config.toml
model = "contrastive audio-text model"
dataset = "synthesized solo parts of chorales (CocoChorales)"
train_examples = 39062
gain_aug_db = 10
noise_aug = 0.002
time_shift_ms = 50
n_mels = 40
hop_length = 160
input = "log_mel"
spec_augment = true
win_length = 512
tokenizer = "word"
vocab_size = 56
loss = "softmax"
embed_dim = 256
encoder_arch = "transformer"
encoder_norm = "rmsnorm"
encoder_norm_position = "sandwich"
encoder_activation = "geglu"
encoder_mlp_ratio = 3
encoder_head_dim = 16
encoder_fused_qkv = true
encoder_bias = "none"
encoder_qk_norm = true
encoder_parallel_block = false
encoder_inner_norm = false
encoder_moe = "top_k"
encoder_num_experts = 4
encoder_moe_every = 2
encoder_expert_mlp_ratio = 2
encoder_experts_per_token = 2
encoder_shared_expert = false
encoder_subsampling = 2
encoder_layers = 12
encoder_width = 320
encoder_positions = "sincos"
encoder_pooling = "attention"
text_encoder_causal = true
text_encoder_width = 256
text_encoder_layers = 6
text_encoder_norm = "rmsnorm"
text_encoder_norm_position = "pre"
text_encoder_activation = "swiglu"
text_encoder_mlp_ratio = 2.67
text_encoder_head_dim = 32
text_encoder_fused_qkv = true
text_encoder_bias = "all"
text_encoder_qk_norm = true
text_encoder_parallel_block = false
text_encoder_inner_norm = false
text_encoder_positions = "rope"
residual_init = "none"
optimizer = "muon"
muon_scale = "match_rms_adamw"
learning_rate = 0.0072
momentum = 0.9
nesterov = true
orthogonalizer = "newton_schulz_5"
adamw_lr_other_params = 0.001
max_grad_norm = 1.0
gradient_noise = 0.1
magnitude_pruning = 0.3
max_steps = 3800
batch_size = 128
epochs = 12.5
lr_schedule = "wsd_sqrt"
decay_fraction = 0.4
final_lr_fraction = 0.05
warmup_steps = 190
weight_decay = 0.2
adamw_weight_decay_other_params = 0.01
Rows from block 5 of the audio encoder of a small contrastive audio-text model, named by matrix and row number. Rows with one number within an expert belong to one neuron, the router's apart. Each number is 128 + 24 x the weight over its row's rms, rounded and kept within 0 to 255. All counts start at 0.
Before each expert's rows are labels from the 100 clips, of 14976, where the router gives the expert most weight on average: "strongest on" is what is common among them. Only what is clearly more common there than usual is listed. The data: synthesized solo parts of chorales (CocoChorales). In brackets: how many of the 100.
# router: router (encoder.blocks.5.mlp.router.weight, 4x320, trained with AdamW), inputs 80-159
# gate: expert gate (encoder.blocks.5.mlp.gate, 4x640x320), inputs 80-159
# up: expert up (encoder.blocks.5.mlp.up, 4x640x320), inputs 80-159
# down: expert down (encoder.blocks.5.mlp.down, 4x320x640, transposed), outputs 80-159

# expert 2
strongest on: note C5 (88); oboe (27)
router.2 [121 152 126 132  98 150 128 138 107 122 168 152  93  99 136  88 158 121 107 161 122 133 120 120 140 130 210  98 138 122 165 142 152 105 102 112 140 122 126 106 123 124 113 108 185 170 119 120 173 118 106 171 127  80  97 151 102 135 120 142 162 157  86 106 157 102 134 156 123 160 159 139 131 113 131  97  89 150  96 132]
gate.0 [115 128 139 116 109  51  91 122  87 102 128 128 110 149 123 128 147 128 135  93 106 125 165 150 128 140 151 168 128 152 129 140 128 115 173  78 144 128 132 129 128 146 138 112 128 108  81 118 180 132 149 178 103 128 181 128 116 128 164 128 134 128 176 128 118 120 128 128 126 135 128  98 128 128  92 157 128 133 128 172]
up.0 [128 115 155 128  92 119 158 128 116 128 128 127 128 144  98 133 106 136  83 146  98 128 141 128  95 103 128 165 168 128 128 169 128 137 156 128 107  85 139 162 148 109 128 137 128 123 117  92 128 116 128 116 181 128 128 126 128 128 128 106 116 145 125 129 127 120 128 166 128 132 155 147 128 128 118 128 195 128 147 118]
down.0 [149  68 175 113 128 154 167 107 129 128  89 128 123 119  63 133 132 128 128 128 128 195 140 128 113 128 142 126 128 130 128 114 108 128 113 128 110 166 102 158 138 127 153 132 118 130 155 110 128 169 128  93  94  89 129  62 154 123  84 133 128 126 128 128 108 128 128 164 132 162 135  98 128 120 128 147 128 153 143  68]
gate.1 [128 154 124 133 137 128 116 139 118 165 135 162 128 106 127  73 168  91 169 128 110 128  96 128 161  72 128 101 128 136 128 128 128 131 128 128 163 128 128 141 121 148 128 137 164 151 113 128 100 128 109  81  82 123 108 130 193 152 156 117 113 144 128 159 138 154 128  47 128 168 102 128 128 128 136  88 152 122 111 169]
up.1 [121 159  96 178 128 133 128 141 128 103 128  72 128 128 141 161  99  98 155 166 114  93 128 128  93  80  89  96 128 158 156  97  85 157 128 128 102 128  67 113  95 172 128 128 106 121 113 155 100 197 128 157 161 155 127  83 138 128 128 162 141 180 131 102 105 139 165  86 145 128 102 128 128 155 128 113 140 121 128 145]
down.1 [128 111 128  59 114 132 128 129 146 120 149 128 144 129 128 128 128 117 124 136 128 165 128 180 214 158 128 125  97 131 141 162 128 127  85 166 156 128 128 131 128 168 111 130 125 162  88  95 112 128 128 107 128 151 141 167 121 134 124 133 116 175 128 128 157 136 109 158 139 128  95 135 137  92 126 119 128  79  79 128]
gate.2 [128 173 128 128 114 127 183 198 128 176 143 103 128 152 168 138 160 128 126 170 104 128 128 159 110 148 113 148 119 131 128 129 128  81 158 128 148  70 138 162 128 128 140 128 128 139 162 142  87 128  90 150  90 128 128 107 160 128 116 128 128 105 133  98 128 128 150 128 134 109 128 145 128 109 126 188 128 128 137 128]
up.2 [ 59 128 120 124 155 157 171 107 145 167 174 128  98 213 128 128 128 114 128 135 128 169 128 153 128 128 128 144 116 128 128 128 128 110 128 140 128 134 110 126 166 128 168 153 120 128 118 148  99 146 124 128 120 146 128 121 109 149 128 127 128 128 128 128 101 128 137 128 142 112 167 133 112 128 128 101 128  72 128 120]
down.2 [119 128 140 128 165 172 128 128 128 137 128 202 163  72 122 111  83 119 137 166 123 151 127 117 128 134 139 115 128 167 128 145  62 126  98 128 131 119 183  41 149 115 126 140 163 123 117 128 101 128 128 114 128 155  90 138  50 152 109 135  90 128 128 177 152 174 160 124 128 111 188 151 128 128 136 102 156 115 164  98]
gate.3 [131 119 128 107 156 136 119 128 128 121 128 163 128 102 127 128 136 125 151 123 146 144 132 177 136 128 128 168 149 115 124 128 122  98 128 101 128 117 133 148 101 126  96 114 107 128 122  97 128 152 147 115  94 128 155 140 110 134 141 128 128 167 110 166 103 128 135  83 128 150 124 194 128 182 140 120 208 147 128 216]
up.3 [128 128 128  98 114 128 142 128 136 128 186 128  98 128 128 120  89 130 128 125 105 128 113 128 113 101 128 127 162 170 128 138  85 188  65 128 106 152 105 203 128 103 144 122 128 128 132  66 134 128 117 154 152  99  97 148 111 128 184 128 138 128 102  97  93 172  78 117 150  92 102 128 143 128 128 105 136 144 135 125]
down.3 [112 133 121 122  70 128 154 127 122  97 128 141 115 128 101 108 128 155 109 118 151 179 123 116 148 142  95 110 209  81 105 214  49 125 160 128 128 138 143 168  93 122 128  97 123 107 128 142 175 128 128 177 127 128 107 137 140 120 142 128  97 148 124 109 159  96 175 128 117 163 123 135 130  48 126 107 114 103 128 103]
gate.4 [128 128  97 147  99 128 137 142 113 128 101 122 128 128 128  84 127 128 142  96 128 104 128 115 128 128 166 152 128 104 148 109 131 128 186 127 110 127 121 102 117 106 106 128  90 146 104 128 157  96 124 137 113 102 142 126  92 128  65 173 123 128 121 105 103 186  91 128 143 134 128 151 128  92 166  70 133 124 137 157]
up.4 [130 128 114  60 143 131 128 183 128 135 101 128 102 132 128 139 122 177 128 160 130 165 141 151  69 128 129 128 128 101 128 128 128 128 128 138 128 120 128 128 195 128 149 128 123 127 185 113 121  92  63 115 172 145 128 101 128 118  94 156 123 124 128 118  96 132 128 153 161  90 107 125 128 148 114 100 128  84 128 128]
down.4 [128  97 128 128 170 128 133 136 128 158 108  82 128 125 128 151  96 128 125 128 135 128 108  80 126 143 128 128 161 128  82  86 122 128 144 114 146 144  89 128 118 123 117 179 146 145 136 119 115 104 128 128 128 128 114 128 178 139 137 112 153 144 128 128 138 128 126 128 139 100 129 147 144 130 106 121 152 128 116 131]
gate.5 [175 198 128  79 167 131 108 105 128 128 128 151 101 159 128 127 154  81 141 202 178 101  89 168 128 128 124 158 143 128 128 128 128 128 148 110  65 128 145 128 128 104 156 128 141 134 128 112 168 171 138 128 112 110 128 164 161 128  93 135 142  45 128 103 133  97 128 145 129 128 135 102 128 175 109 128 106 128 129 126]
up.5 [133 114 128 128 128 161 104 172 129 151 175 146 172 128 128 151 165 119 108 166 128 102 128 140 108 128 172 139 128 195 131 150  90  89 128 128 127 128 151 100 137 153 128 128 130 128 110 107  90 100 143 128  90 125 122 104 130 159 128 144 101 142 128 128 150 190 128 113 128 104 142 162 117 128 151  88 126  94 129 128]
down.5 [128 111 169 161 140 128 127 128 145 139 128 145 131 168 154 195 103  98 114 156 127  40 128 128 128 162  84 172  91 152 128 128 128 127 151 175 152 114 128 147 140 118 128 106 118 128 128 128 125  90 181 128 116 154 128 161 128 113 115 101 135 128  56 128 126  96 181 131 128 128 128 108 128 136 154 128 114 128  75 150]

# expert 1
strongest on: note D3 (31); instrument: cello (31); double bass (28)
router.1 [126  99 120 123 124 140 141 100 131 101 111 151 141 125 125 185  88 128 124 110 107 116 159 122 147 158  89 175 127 109 131 115 105 154 165 105 130  98 126 139 158 145 110 102 133 108  99  95 139 128 139 113  89 167 130 113 145 150 141 160 104  96  97 141 106 102  94  99 108 125 121 132 112 161 109 159 148  71 127  95]
gate.0 [130 129 128 169  95 175 128  78 164 128  80 128 128 128 128 153 125 132 123 149 128 128 128  77 118 144 119 128 130 128  81 103 128 116 158 128 128 128 109  95  97 141 115  79 138 140 128 116 146 113 136 135  89 108 136 128 151  92  68 150 165  83 128 128 128  93 117 113 130 143 128  98 118 128 128  52 152 138 137 128]
up.0 [ 98 112  97 145 158 171  95 128 133 128 141 154  92 143  89 126 108 150 168 133 128 119 121 115 106 104 105 125 128 101 146 122 128 103 103 106 110 187 130  91 128 107 158 106 159 128 111 138 128  85 154 114 139  97 128 125 184 159 138 128 128 137 132 123 136 162 119 106 144 128 141 142 118 147 162 161 108 172 112 114]
down.0 [128  93 128 104  49 128 128 105 128 135 165 128 128 139  87 128 117 105 170  84  73 128 102 112 128 128 122 109 128 103 164 128  76 111 110  76 107 104 151 128 108 128 123 152 136 135 128 145  85 144 129 104 128 108 161 122 128 120 141 108 130 128 126 128 129 133 107  81  85 125 135 170 128 148 106 128 130 133 128 194]
gate.1 [128 128 166  95 112 151 137 147  95 128 129 128 113 127 135 103 150 142 110 165 157 128 100 128 124 150 128 128 128 111 119  88 112 113 145 101  95 128 128 132 146 131  85 107  76  96 186 142 100 124 141 115 128 119 103 142 103 128 137 173 146 119 128 109 120 104 157 167 128 128 186 102 136 155 136 107 151 144 130 128]
up.1 [141  98 174 128 173 101 128 103  65 152 128 108 130 160 108 136  87 128 170 128 128 158 120 135 128 128 181 117 142 128 128 158 112 130 142 160 135  87 136 128 100 134 144 130 128 140 101 128  99 128  66  90 116 149 141 173 128 131 116 135 145 142  80 128 128 128 124 134 118 128 152 128 128 128 173 180 136  99 112 128]
down.1 [128 106 137 108 128 128 128 128 132 127 131 107 128 154 128 113 134 103 124 130 128 128 128 101  99  70 123 128  88  97 164 129 189 188 128  95 112 165 140 180 181 176 177 123 103  99  62 128  98 128 128 176 128 122 157 128 131 147 106 128 128 128 138 140 104 126 128 128 137 128 133  60 147 128 128 128  96 128 127 155]
gate.2 [114 128 165 182 110  47 158  89 151 128 164 128 128 129 133 130 121 128 128 152 134 128 128  81  83 134 128 100 147 114 111 128 100  83 128 145 131 116 126  79 110  70 215 128  92 128 135 152 160 128 128 126 154  87 178 122 118 122 109  75 128 140  96 128 128 101  99 190 128 128 169  77 128 128 159 128 128 114  89 165]
up.2 [100 128 128 106 128 107 112 128 128 142 128 126 128 132 128 129 103 151  54 120  97 107 137 132  81 134 174 128 151 127 128  91 128 128 135 189 117 140 160 103 156 128 133 128 122 104 155 128 128 128 140 103 109  98 143 140 140 168 126 199 114 128 161 161 128 167 131 118 165 117 127  86 167 138 110 162 159  92  78 157]
down.2 [128 128 128 128 158  76 100 114 128  96 128 128 156 108 128  92 148 107 172  97 128 128 100 128  93 135 161 135 109 128 135  82 166 128 106 178 114 128 107 128 128 127 117 110 103 128 128 138 128 129 119  93 128 128 170 100 106 128 128 139 109 136 123 145 107 117 128  99 128 134  55 168 167  97 123 125 128 117 128 123]
gate.3 [128 138 150 185 128 110 113 169 183 128 128 100 128 137 128 109 133 128 171  95 128 128 130 128 128 128  67  96  62 128 128 128 161 114 102 122 128 128 161 128 128 128 128 120 128 110 118 131  84 128 130 128 128 123 128 128 184 140 117 128  89 149 156 192 139 186 126 161 128 118  89 128 176 155 131 120 128 128 138 104]
up.3 [160 100 105 167 128 147 163 128 146 104 128 146 121 153 126 127  99 141 174 120  52 106 168 206 117 100 128  91 146 114 128 128 135 129 134 128 102 110 144 128 129 145 128 130 167 128 128 126 106 193 111 138 128  90 128 128 141 128  94 128 124 128 124 195 124  90  95 128 133 167 128 124 100 128 159 114 181 134 147 128]
down.3 [128 128 128 128 128 128 130 115 128 128 128 128 140 151 128 111 120  94  82 127 128 111 158 128 111  65  23 128 118 101  67 119 131 102  97 128 158 164 143 128 129  81  97 128 173 128 172 123  80 129  93 128 163 128 122 128 128 128  97 128  74 175 100 128 119 126 146 115 112 108  93 115 109 179 220 128 141 130 112  93]
gate.4 [103 128 137 128 119 145  70 128 168 128 145 128 134 145 128 130 104 134  92 146 131  78 103 128 175 128 108 147  94 128 104 116 121 128 126 162 101 128 121 128 183 193 101 142 105 122 128 119 116  69 145 171  96 147 126  62  99 148 165 117 110 128 127 166 128  99 124 107 106  92 128 128 128 128 128 128 126 128 128 103]
up.4 [166 128 128  85 103 169 128 164 128 128 128 128 147 128 159 134 120 128 139 120  92 128 116 119 128 128 128 104 103 128 110 128  91 139 153 160 123 120 128 128  91 128 161  85 128 128  98 110 154 110  75 127 188 123 139 158 128 128 128 148 124 126 156 119 162 108 128 128 135 128 121 128 148 176 128 128 118 128 128 157]
down.4 [125 128 128 133 105 143 125 109 128 105 131 147 128  68  73 136 137 105 128 117 128 180 111 122 148 128 143 128 128 176 140 128 166 168 115 128 167  99 154 128 151 160 102  78 128 128 123 103 172 128 129 128 128 156 134 118 120 116 128 128 142 128 165 133 141 127 128 128 136 120 151 115 136 147 130 112 126 126 160 128]
gate.5 [ 86 151 128 128 128 137 128 125  99 161 128 162 100 140 128 128 128 128 128 110 128 130 128 128 128 128  97 135 128 128 128 128 139  74 157 128  81 128 127  98 112 144 116 128  58 166 162 156 128 135 133 128 130 142 148 106 170 128 128 108 131  91 134 128 112 161 144 128 169 151 130  91 128 106 167 153  95 119  94  87]
up.5 [157  96 168 167 147 125 128 128 128 128 128 133 128 132 149 102 128  91 141 115 128 128 128 109 128 128 150 121 123  86  59 145 107 128 128 133 187 140 169 128 128 138 128 128 143 128 154 128 127 135 124 154 121 153 128 110  87 137 128 128 162 139  92 144 128 160 128 137 198 128 128 128 159 135 155  95 128 115 128 146]
down.5 [ 91 133  75 128 128  91 128 128 139 125 118 107 110 128 113 128 121 128 113 159 105 106 142 128 118 159 132 128 160 107 164 154 170 133 121 123 120 132 172 131 145 128  69 125 149 128 140 115 150 151 113 136 104 140 123 108 125 128 139 128 131 128 127 109 128 128 159 128  79 151 128 142 125 137 119 128 128 128 128 128]

# expert 0
strongest on: note F#5 (52); flute (37); trumpet (34)
router.0 [123 133 134 120 130  81 100 127 142 175 111 134 145 133 130 113 133 145 141 103 187 143 106 140 103 105 132 130  90 148 122 150 136  84 126 147 150 150 124 119 130  97 156 158  96 147 112 160 100 102 134 139 140 106 134 102 131  92 153 121 115 131 164 141  99 148 153 137 149 135  80 107 138  92 174 113 157 169 135 130]
gate.0 [128 128 128 128 207 161 168 128 135 120 143 128  95 143  92 153 136 113  63  86 128 128 128 150 109 112 135  75 128  86 128 113 139 149 128 128 161 124 128 131 128 170 135 128 128 157 141  97 128 128 142 160 154 100  78 114 128 128 120 126  96 165 156 128  99 128 128 128 106  37 108 105 117 128 128 156 128 120 197 128]
up.0 [128 113 128 123 128 135 128 132 121 140  98 159  97 127 164  74 128 128 190 104 162 150 128 128 112  95 109 145 128  99 128 119  97 136 128 155 153 144 156 113 128 115  72 137 116  84 104  89 128  84  99 133 128 107 168  58 128 139 127 145 128 151 128 202 128 113 128 128 109 120 138 128 116 128 125  99 128 128  82 185]
down.0 [128 128 141 128 128 101  96 151 151 128 128 141 128 127 128 128 111  95 108 128 163 113 139 114  90 151 128 134 152  53 128 128 124 141 126 142 128 128 109 128 135 130 128 128 128 128 128  96 148 128  97  77 131 138  95 175 128 128  75 113 128 150 128 181 155 102 105 137 106 156 128 120 172  93  81 128 143 109 139 107]
gate.1 [107 109 128 133 128 128 116 173 128 113 179 149  92 135 127 101 153 110 105 149  90 108 108 138 128 153 124 128  95  98 128  80 142 107 100 128 115 112 128 164 128 153 123 110 114 134 120 138  85 128 128  80 128 128 168 128 128 175  95 108 147 128 128 128 123 127 117 171 132  88 107 128 134 149 128 128 122 120 104 139]
up.1 [ 90 120 150 128 113 128 103 128 128 151 122 136 103 128 182 128 134 107  78 146 122 128 130 127  94 128 128 124 175 148 112  96 155 115 128 106 128 128 159 106 146 128 137 128 128 113  77 155 100 129 128 155 104 119 122 119 185 128 129 128  96 148 201 124 128 128 128 162  72 126 128 128 125  88 177 128 130 131 128 100]
down.1 [ 68 127 128  63 128 149 128 140 141 128 128 128 144 128 141 156 128 128 125  92  94 112 101 145 165  82 128 151 183 124 128  90 160 119 128 113 128 124 110 145 160 157 123 103 116 165 128 137 128 149  90  90 128 128 113 144  99 128 146 128  98 125 128 128 123 128 128 128 155 141 105 125  97 126 134 122 157 139 128 116]
gate.2 [138 119 102 111 101 128  77 128 166 146 114 136 128 128 152 162 125  84 150 128 128 126  72 128 171 128 114 141 153 162 165 149 123 134 118 136  93 127 104 145 115 129 148 152 128 100 106 185 128 118 131 120  69 170  34 149 134 128 107 139  68 150 128 164 119 179  77 130 173 137 136 140 124 128 128 193 123  85 133 128]
up.2 [103 135  81 128 127 126 118 145 135 163  91 128 118 121 157 115  87 141 105 124 102 100 128 156 128 176 128 142 128 153 117 172 128 128 122 149 110 103 115  90 166 133 180  64 128 128 109 128 149  64 128 128  65 149 101 143  90 128 128 129 128 139 106 108 139 128 121 128 128 149 142 130 128  89 139  62 128 160 113 107]
down.2 [145 128  93 107 130 178  98 116 132 128 149 127  92 116 119 128 132 128 168 161 128 128 138 115 128 128 127 134 168  94 128 126  91 128 165 143 110 128  96 138 128 134 124  94 119 128 116 156  63 124 128 128 128 104 133 140 128  96 113  83 161 105 112 123 135 128 114 131 128 152 128 150 105 160 104 128 148 128  98 128]
gate.3 [128 106 125 106  84 139 121 117 164 156  94 123 137 124 128 120 150 112  89 128 128  67 129 128 128 128 128 148 162 146 155 128  95 128  51 148  98  99 103  77 107 136 128 128 156 128 129 138 151 120 149 128 135 109 128  97  97 109 162  87 128 142 128 128 173 128  70  94  88 128 109 126 128 128 140 119 121 127 128 117]
up.3 [128 132 102 164 167 131 110 103 138 166 128 128 124 128 125 164 128  95 191 133 128 103 164 128 128 128 124 155 207 121 122 128 135 137  89 128 128  82 117 129 128 136 126 128 131 109 128 139 128 160 109 134 128 145 182 116 128 169 138 128 188 140 152 128  93  71  81 112 176 123 128  98  94 149 117 129 102 119 151  90]
down.3 [116 163 128 121  92 147 128 128 159 128 128 128 169 128 103 128 128 144  50 128  99 122  45 150 150 117 133 128 128 118 128 128  90 127 128 114 108 112 113 143 128 143 101 131 128 133  93 210 170 104 128 128 128 115 150 152 112 124  50 149 124 133 128 152 154 168  94 128 116 128 128 146 147 179 164 136 119 184 128 110]
gate.4 [128 116 150 149 128 128 128 104 128 130 165 128 127 128 105 130 178 136 120 128 112 142 128 109 186 166 118 161 128 122 105 128  64 117 111 154 128  98 146  58 149 107 128 161 101 139 128 133 126  82 151 163 116 143 128 148 111 137 110 128 132 128 128 124 108 121  96  71 150  98 145  85 128 124 128 125 132 128 103 128]
up.4 [128  86 128 128 111  97 134 128 109 109 140 103 186  78 159 151  85 135 122 128 128 142 142 128 124 123 132 156  80 128  99  93  85 128 128 149 138 124 147  88 128 179  98 103  98 128 144 128 135 128 128  92 117 139 128 154 128 110 128 128 114  79 169 159 173 127 122 140 168 128 135  86 125 123 128 115 137 128 128 134]
down.4 [ 95 109 128 128 128 122 128 102  95 165  79 118 143 141  89 169 119 156 129 123 107 118 144 137 128 121 144 128 120 128 128 128 128 103 145  82 118 120 128 128 128 146 134 166 158 160 124 134 128 128 142 128 128  86 118 128 117 128 141 135 146  82  63 128 128 177 128 118 137 130 120 117  90 120 104 128 181 133 107 128]
gate.5 [128 143 128 140 115 189 128 125 162 151 100 128 128 103 100 131 112  84 128 128  60  92 136  68 123 128 134 128 128 128  96 137 101 128 128 120 180 155 128 122 128 114 138 140 133 128  77 128 119 127 133  99 128 154 128  66 153 135 143 128 128 152 143 126 128 134 131 139 128 129 111  91 128 128 145  82 146 128 187 167]
up.5 [127 107 128 147 135 117 128 128 128 170 112 128 129 128 129  70 128 150 128 123 128 141  77 143 128 128 148  97 128 128 112 150 128 110 128 102 120 119  97  61 128 128 128 128 129 128 145 116 108 128 118 127 128 128 123 166  87 128 137  92  92 128 128 125 142 165 143 128 134  83 128 128 110 118 160 102 132 181 124 100]
down.5 [128 112 128 130 140 128 140 128 131 171 121 158  97 128 183 128 128 128 131 116 156  77 142 128 155 131 121 128 101 148 108 115 160 128 136 122  94 127 142 128 130 101 153 178 106 128 128 124 143 163 128 126 140 128 128  61 128 122 119 156 149 187 128 164 128 115 128 134 128 113  88 128 149 132 128 112 128 128 128 100]

# expert 3
strongest on: note D5 (55); clarinet (42); note D#4 (40)
router.3 [121 117  92 118 116 120 130 132 157  95 119  73 119 108 148 112 145 125 103 124  92 128 122 141 115 144 136  81 159 156  96 134  90 126 126 134 132 150 103 159  89 127 117 143 129  83 149 150  94 147 116 123 142 140 154 158 121 150 133  72 138 148 163 129 136 173 133  87 113  97 158 108 138 142 126 113 111 110 151 169]
gate.0 [126 148 128  76 127 192  90 116 128 128 186 128 128  92 128 145 110 132 128 124 168 128  84  97 126 166 145  91 178 141 128 128 120 125 128 143 168 119 128  81 131 128 106 128 116 105 128 117 147 142 140 106  95  99 128 128 128 128 156 128  77 142 114 141 128 157 139 118 119  52 124 105 111 106 127 147  95 128 163 139]
up.0 [128 164 128 146 128 157 150 111 132 155 128  76 125  90 128 125 138 141 133 132 139 162  73 109 101 157 133 128 128 128 128 142 128 128 163 110 173 102 124 121 145 128 141 115 219 108 110 136 115 110 109 146 123 128  98 115 128 174 103 146 174 140 105 128 128 107 143 128 164 103  82 134 138 153 133 128 128 110 130 128]
down.0 [ 59 156 128 168 128 132 128  94 144  75 150 112 151 128 160  67 128 128 163 126 128 128 128 121 126 128 105 158  93 173 105 152 126 127 140 137 189 177 128 144 188 116 128 124 128  77 150 128 128 128 174 116 128  97 132  85 128 103 128  86 128 131 149 100 128 128 128 128 111 113 153 128  73 121 125 137 144 133 128  75]
gate.1 [115 123 138 105 128 128 128 128 159 103 116 124 128 151 131 124  86 128 100 178 107 119 128  76 147 104 128  85 128 108 157 201 134 128 144 139 200 140 140 112 128 162 187 110 133 158 128 128 184 128 204 133  98 128 128 148 151 128 128 140 134 131 136 114 138 114 148 122 128 150 128 123  99 153 138  89 128 118 137 128]
up.1 [128 149 111  78 128 194 104 128 111 128  91 128 104 104 101 158 116  89 146 139 123  86 111 138 128 128  87 128 117 150 111 109 130 152 146 128 124 127 128 189 111 113 128 138 154 116 137 125 147 130 128 122 127 152 129 130 128 122 128 151  80 107 172 128 112 128 128 128 133 140  64 128 154 152 128 128 128  85 105 184]
down.1 [128 128 128 128  92  92 128 128 117 128  81 131 122 123 128 120 103 128 128 118 128 150 123 104 167 119  94 163 148 128 142 116 128 155 128 128 144  64 128 152 128 128 128 128  99 165 104  63 128 128 128 145 114 128 118 131 128 128 128 167 128 128 128  92 111  98 147 128  83 149 145  94 144 146 153 113  99 196 128 130]
gate.2 [105 105  98 149 151  85 142 127 128 128  81 128 138 123 128 128 128 128 128 113 135 125 123  96 114 163 128 159 110 116 117 131  93 127 130  87 128 131 159  78 128 113 128 142 128 128 123 128 128 156  70 174 128  88 166 128  91 127 107 155 128 128 128 105 142 158 167 220 117 140 128 136 115 176 128  92 128 148 128 128]
up.2 [128  91 103 126 128 134 142 128  55 110 147 128 107 151  63 128 135 102 128 128 144  93 128 128 122 128 128 143 128  93 128 124 128 142 117  98 160 128 104  94 128 118 123 203 153 191 168 135 128 128 128 128 117 114 120 171 104 128 130 167 108 118 128 167 175 148 112 149 128 128  73 157 149 128 129  43 148 100 100 114]
down.2 [141 133 128 118 130 128  85 164 128 135 141 128 119 164 110 128 130  85  74 128 175 128 150 156 103 172 120 168  88  61 190 128 128 131 142 119 125 128 128 128 125 183 112 110 136 139 128 113 187 128 129 138 109 128  73 128 128 128 128 129  97 128 114 102 119 128  88 175 128 126 128 128 119 118 138 158 152 128 101 124]
gate.3 [154 128 128 128 130 128 110 130  94 131 139 119 153 126 128 128 111 123 128 172 160 132  51 118 128 128 136 128 128 143 128 128 128 143 128 116 157 131  79 128 146 128 119  94 128  84 128 127 128 105 152 128 122 139 177 150 194 101 128  62 117  62 147 158 130 148 100 132 127 137 158  93 113 128 123 109 110  90 127  97]
up.3 [110 128 132  93 122 158  82 166 125 118 128 128 114 156 140  93 120 144 128 130 128 146 128 116 116 145 104 128 162  78 103 109 113 128 162 159  93 103 151 189 142 128 128 113 138 128 128 168 128 144 128 128 128 128 109 142 173 133 128  88 145 128  82 131  84 133 128 143 128 118 118 180 153 128 109 156 113 123 128 128]
down.3 [120 136 128 122 128  96 116 128 148 142 110 128 126 128 112 145 128 117 175 128 159 128 146 128  96 117 145 112 128 128 117 128 171 110 119 128 113 134 170  78 128 138 128 128 128 143  80  70 162  95 162 121 155 128 111 128 105 136 128 109 128 128  91 146 128 128 115 148 112 138 154 157 107 176 128 104 128 128 109 126]
gate.4 [108 112 128 130  95 113  96  83 128 133 128 176  93 128  84  92 128 109 128 126 111 118 128 135 118 119 128 128 132 146  84 128  98 128 128 139 100 128 128 170 128 122 123 122 156 125 125 128 129 128 167 152 170  81  83 128 124 128 128 131 137 138 108 176 128  87 128 198 130 128 128 150 177 141 128 128 111 154 128 128]
up.4 [139 106 137  98 128  82  82 123 128 128  93 132 128 128 128 121 101  89 124 101 185 106 128  95 190 124 186 128 128 128 148 138 124  78 136 110 105  87 103 156 182 128 128 108 128 117 158 143  95 122 140 141  92 108 113 136 132 128  89 113 125 134 128 128 110  76 128  94 118 128 128  94 146  89  89 128 128 116 100 153]
down.4 [128 125 122  84 143 133 128 128 114 147 139 128 169 128 135 128 183 148 128 146 125 156 153 128 152 128 123 128 128  86 154 127  95 159 105 123  98 170  97  97  90 142 128 111 127 134 174 168 108 148 204 129 116 128 118 146 163 121 193 107 133 176  53 124  99 159 128 128 146 128  46 128 110 128 128 128 128 128 128  94]
gate.5 [164 128 136 128 128 126 100 170 131 126  75 123 128 128 100 175 128 128  53  99 132 120 128 128 165 128 163 143 115 130 101 135  79 128  63 131 102 163  83 114  80 128 122 155 117 128 135 170 123 138 132 106 117  99 128 121 109 125 136 128 104 128 133 161  74 126 128 128  98  98 115 128 128 128 111 162 113 115 132 128]
up.5 [124 126  78 113 128 128 120 192 140 137 103  99  99  66 164  96 128 128 128  91 128 143 141 128 128 107 104 188 155  87 138  95 110 116 117 128 158 128 127 128 112 122 128  96 124 119 128 128 196 152 152 119  97 118 137 128 134 170 128 186 107 136 128 158  68 128 146 128 128 128  82 128 128 132  78 180 128 128  80 159]
down.5 [ 85 123 178 130 118 128 108 143 104 128  74 119 128 105 139 128 144 128 154 107 128 166 105 128 131 128 128 141 128 129  76 128 128 128  88 128 118 128 137 146 128 129 152 131 128 180 128 128 128 115 159 128 140 131 120 126 188 106 132 187 128 128 129 128  72 129 128 102  99 149 159 118 128  69  69 128 137 128 128 156]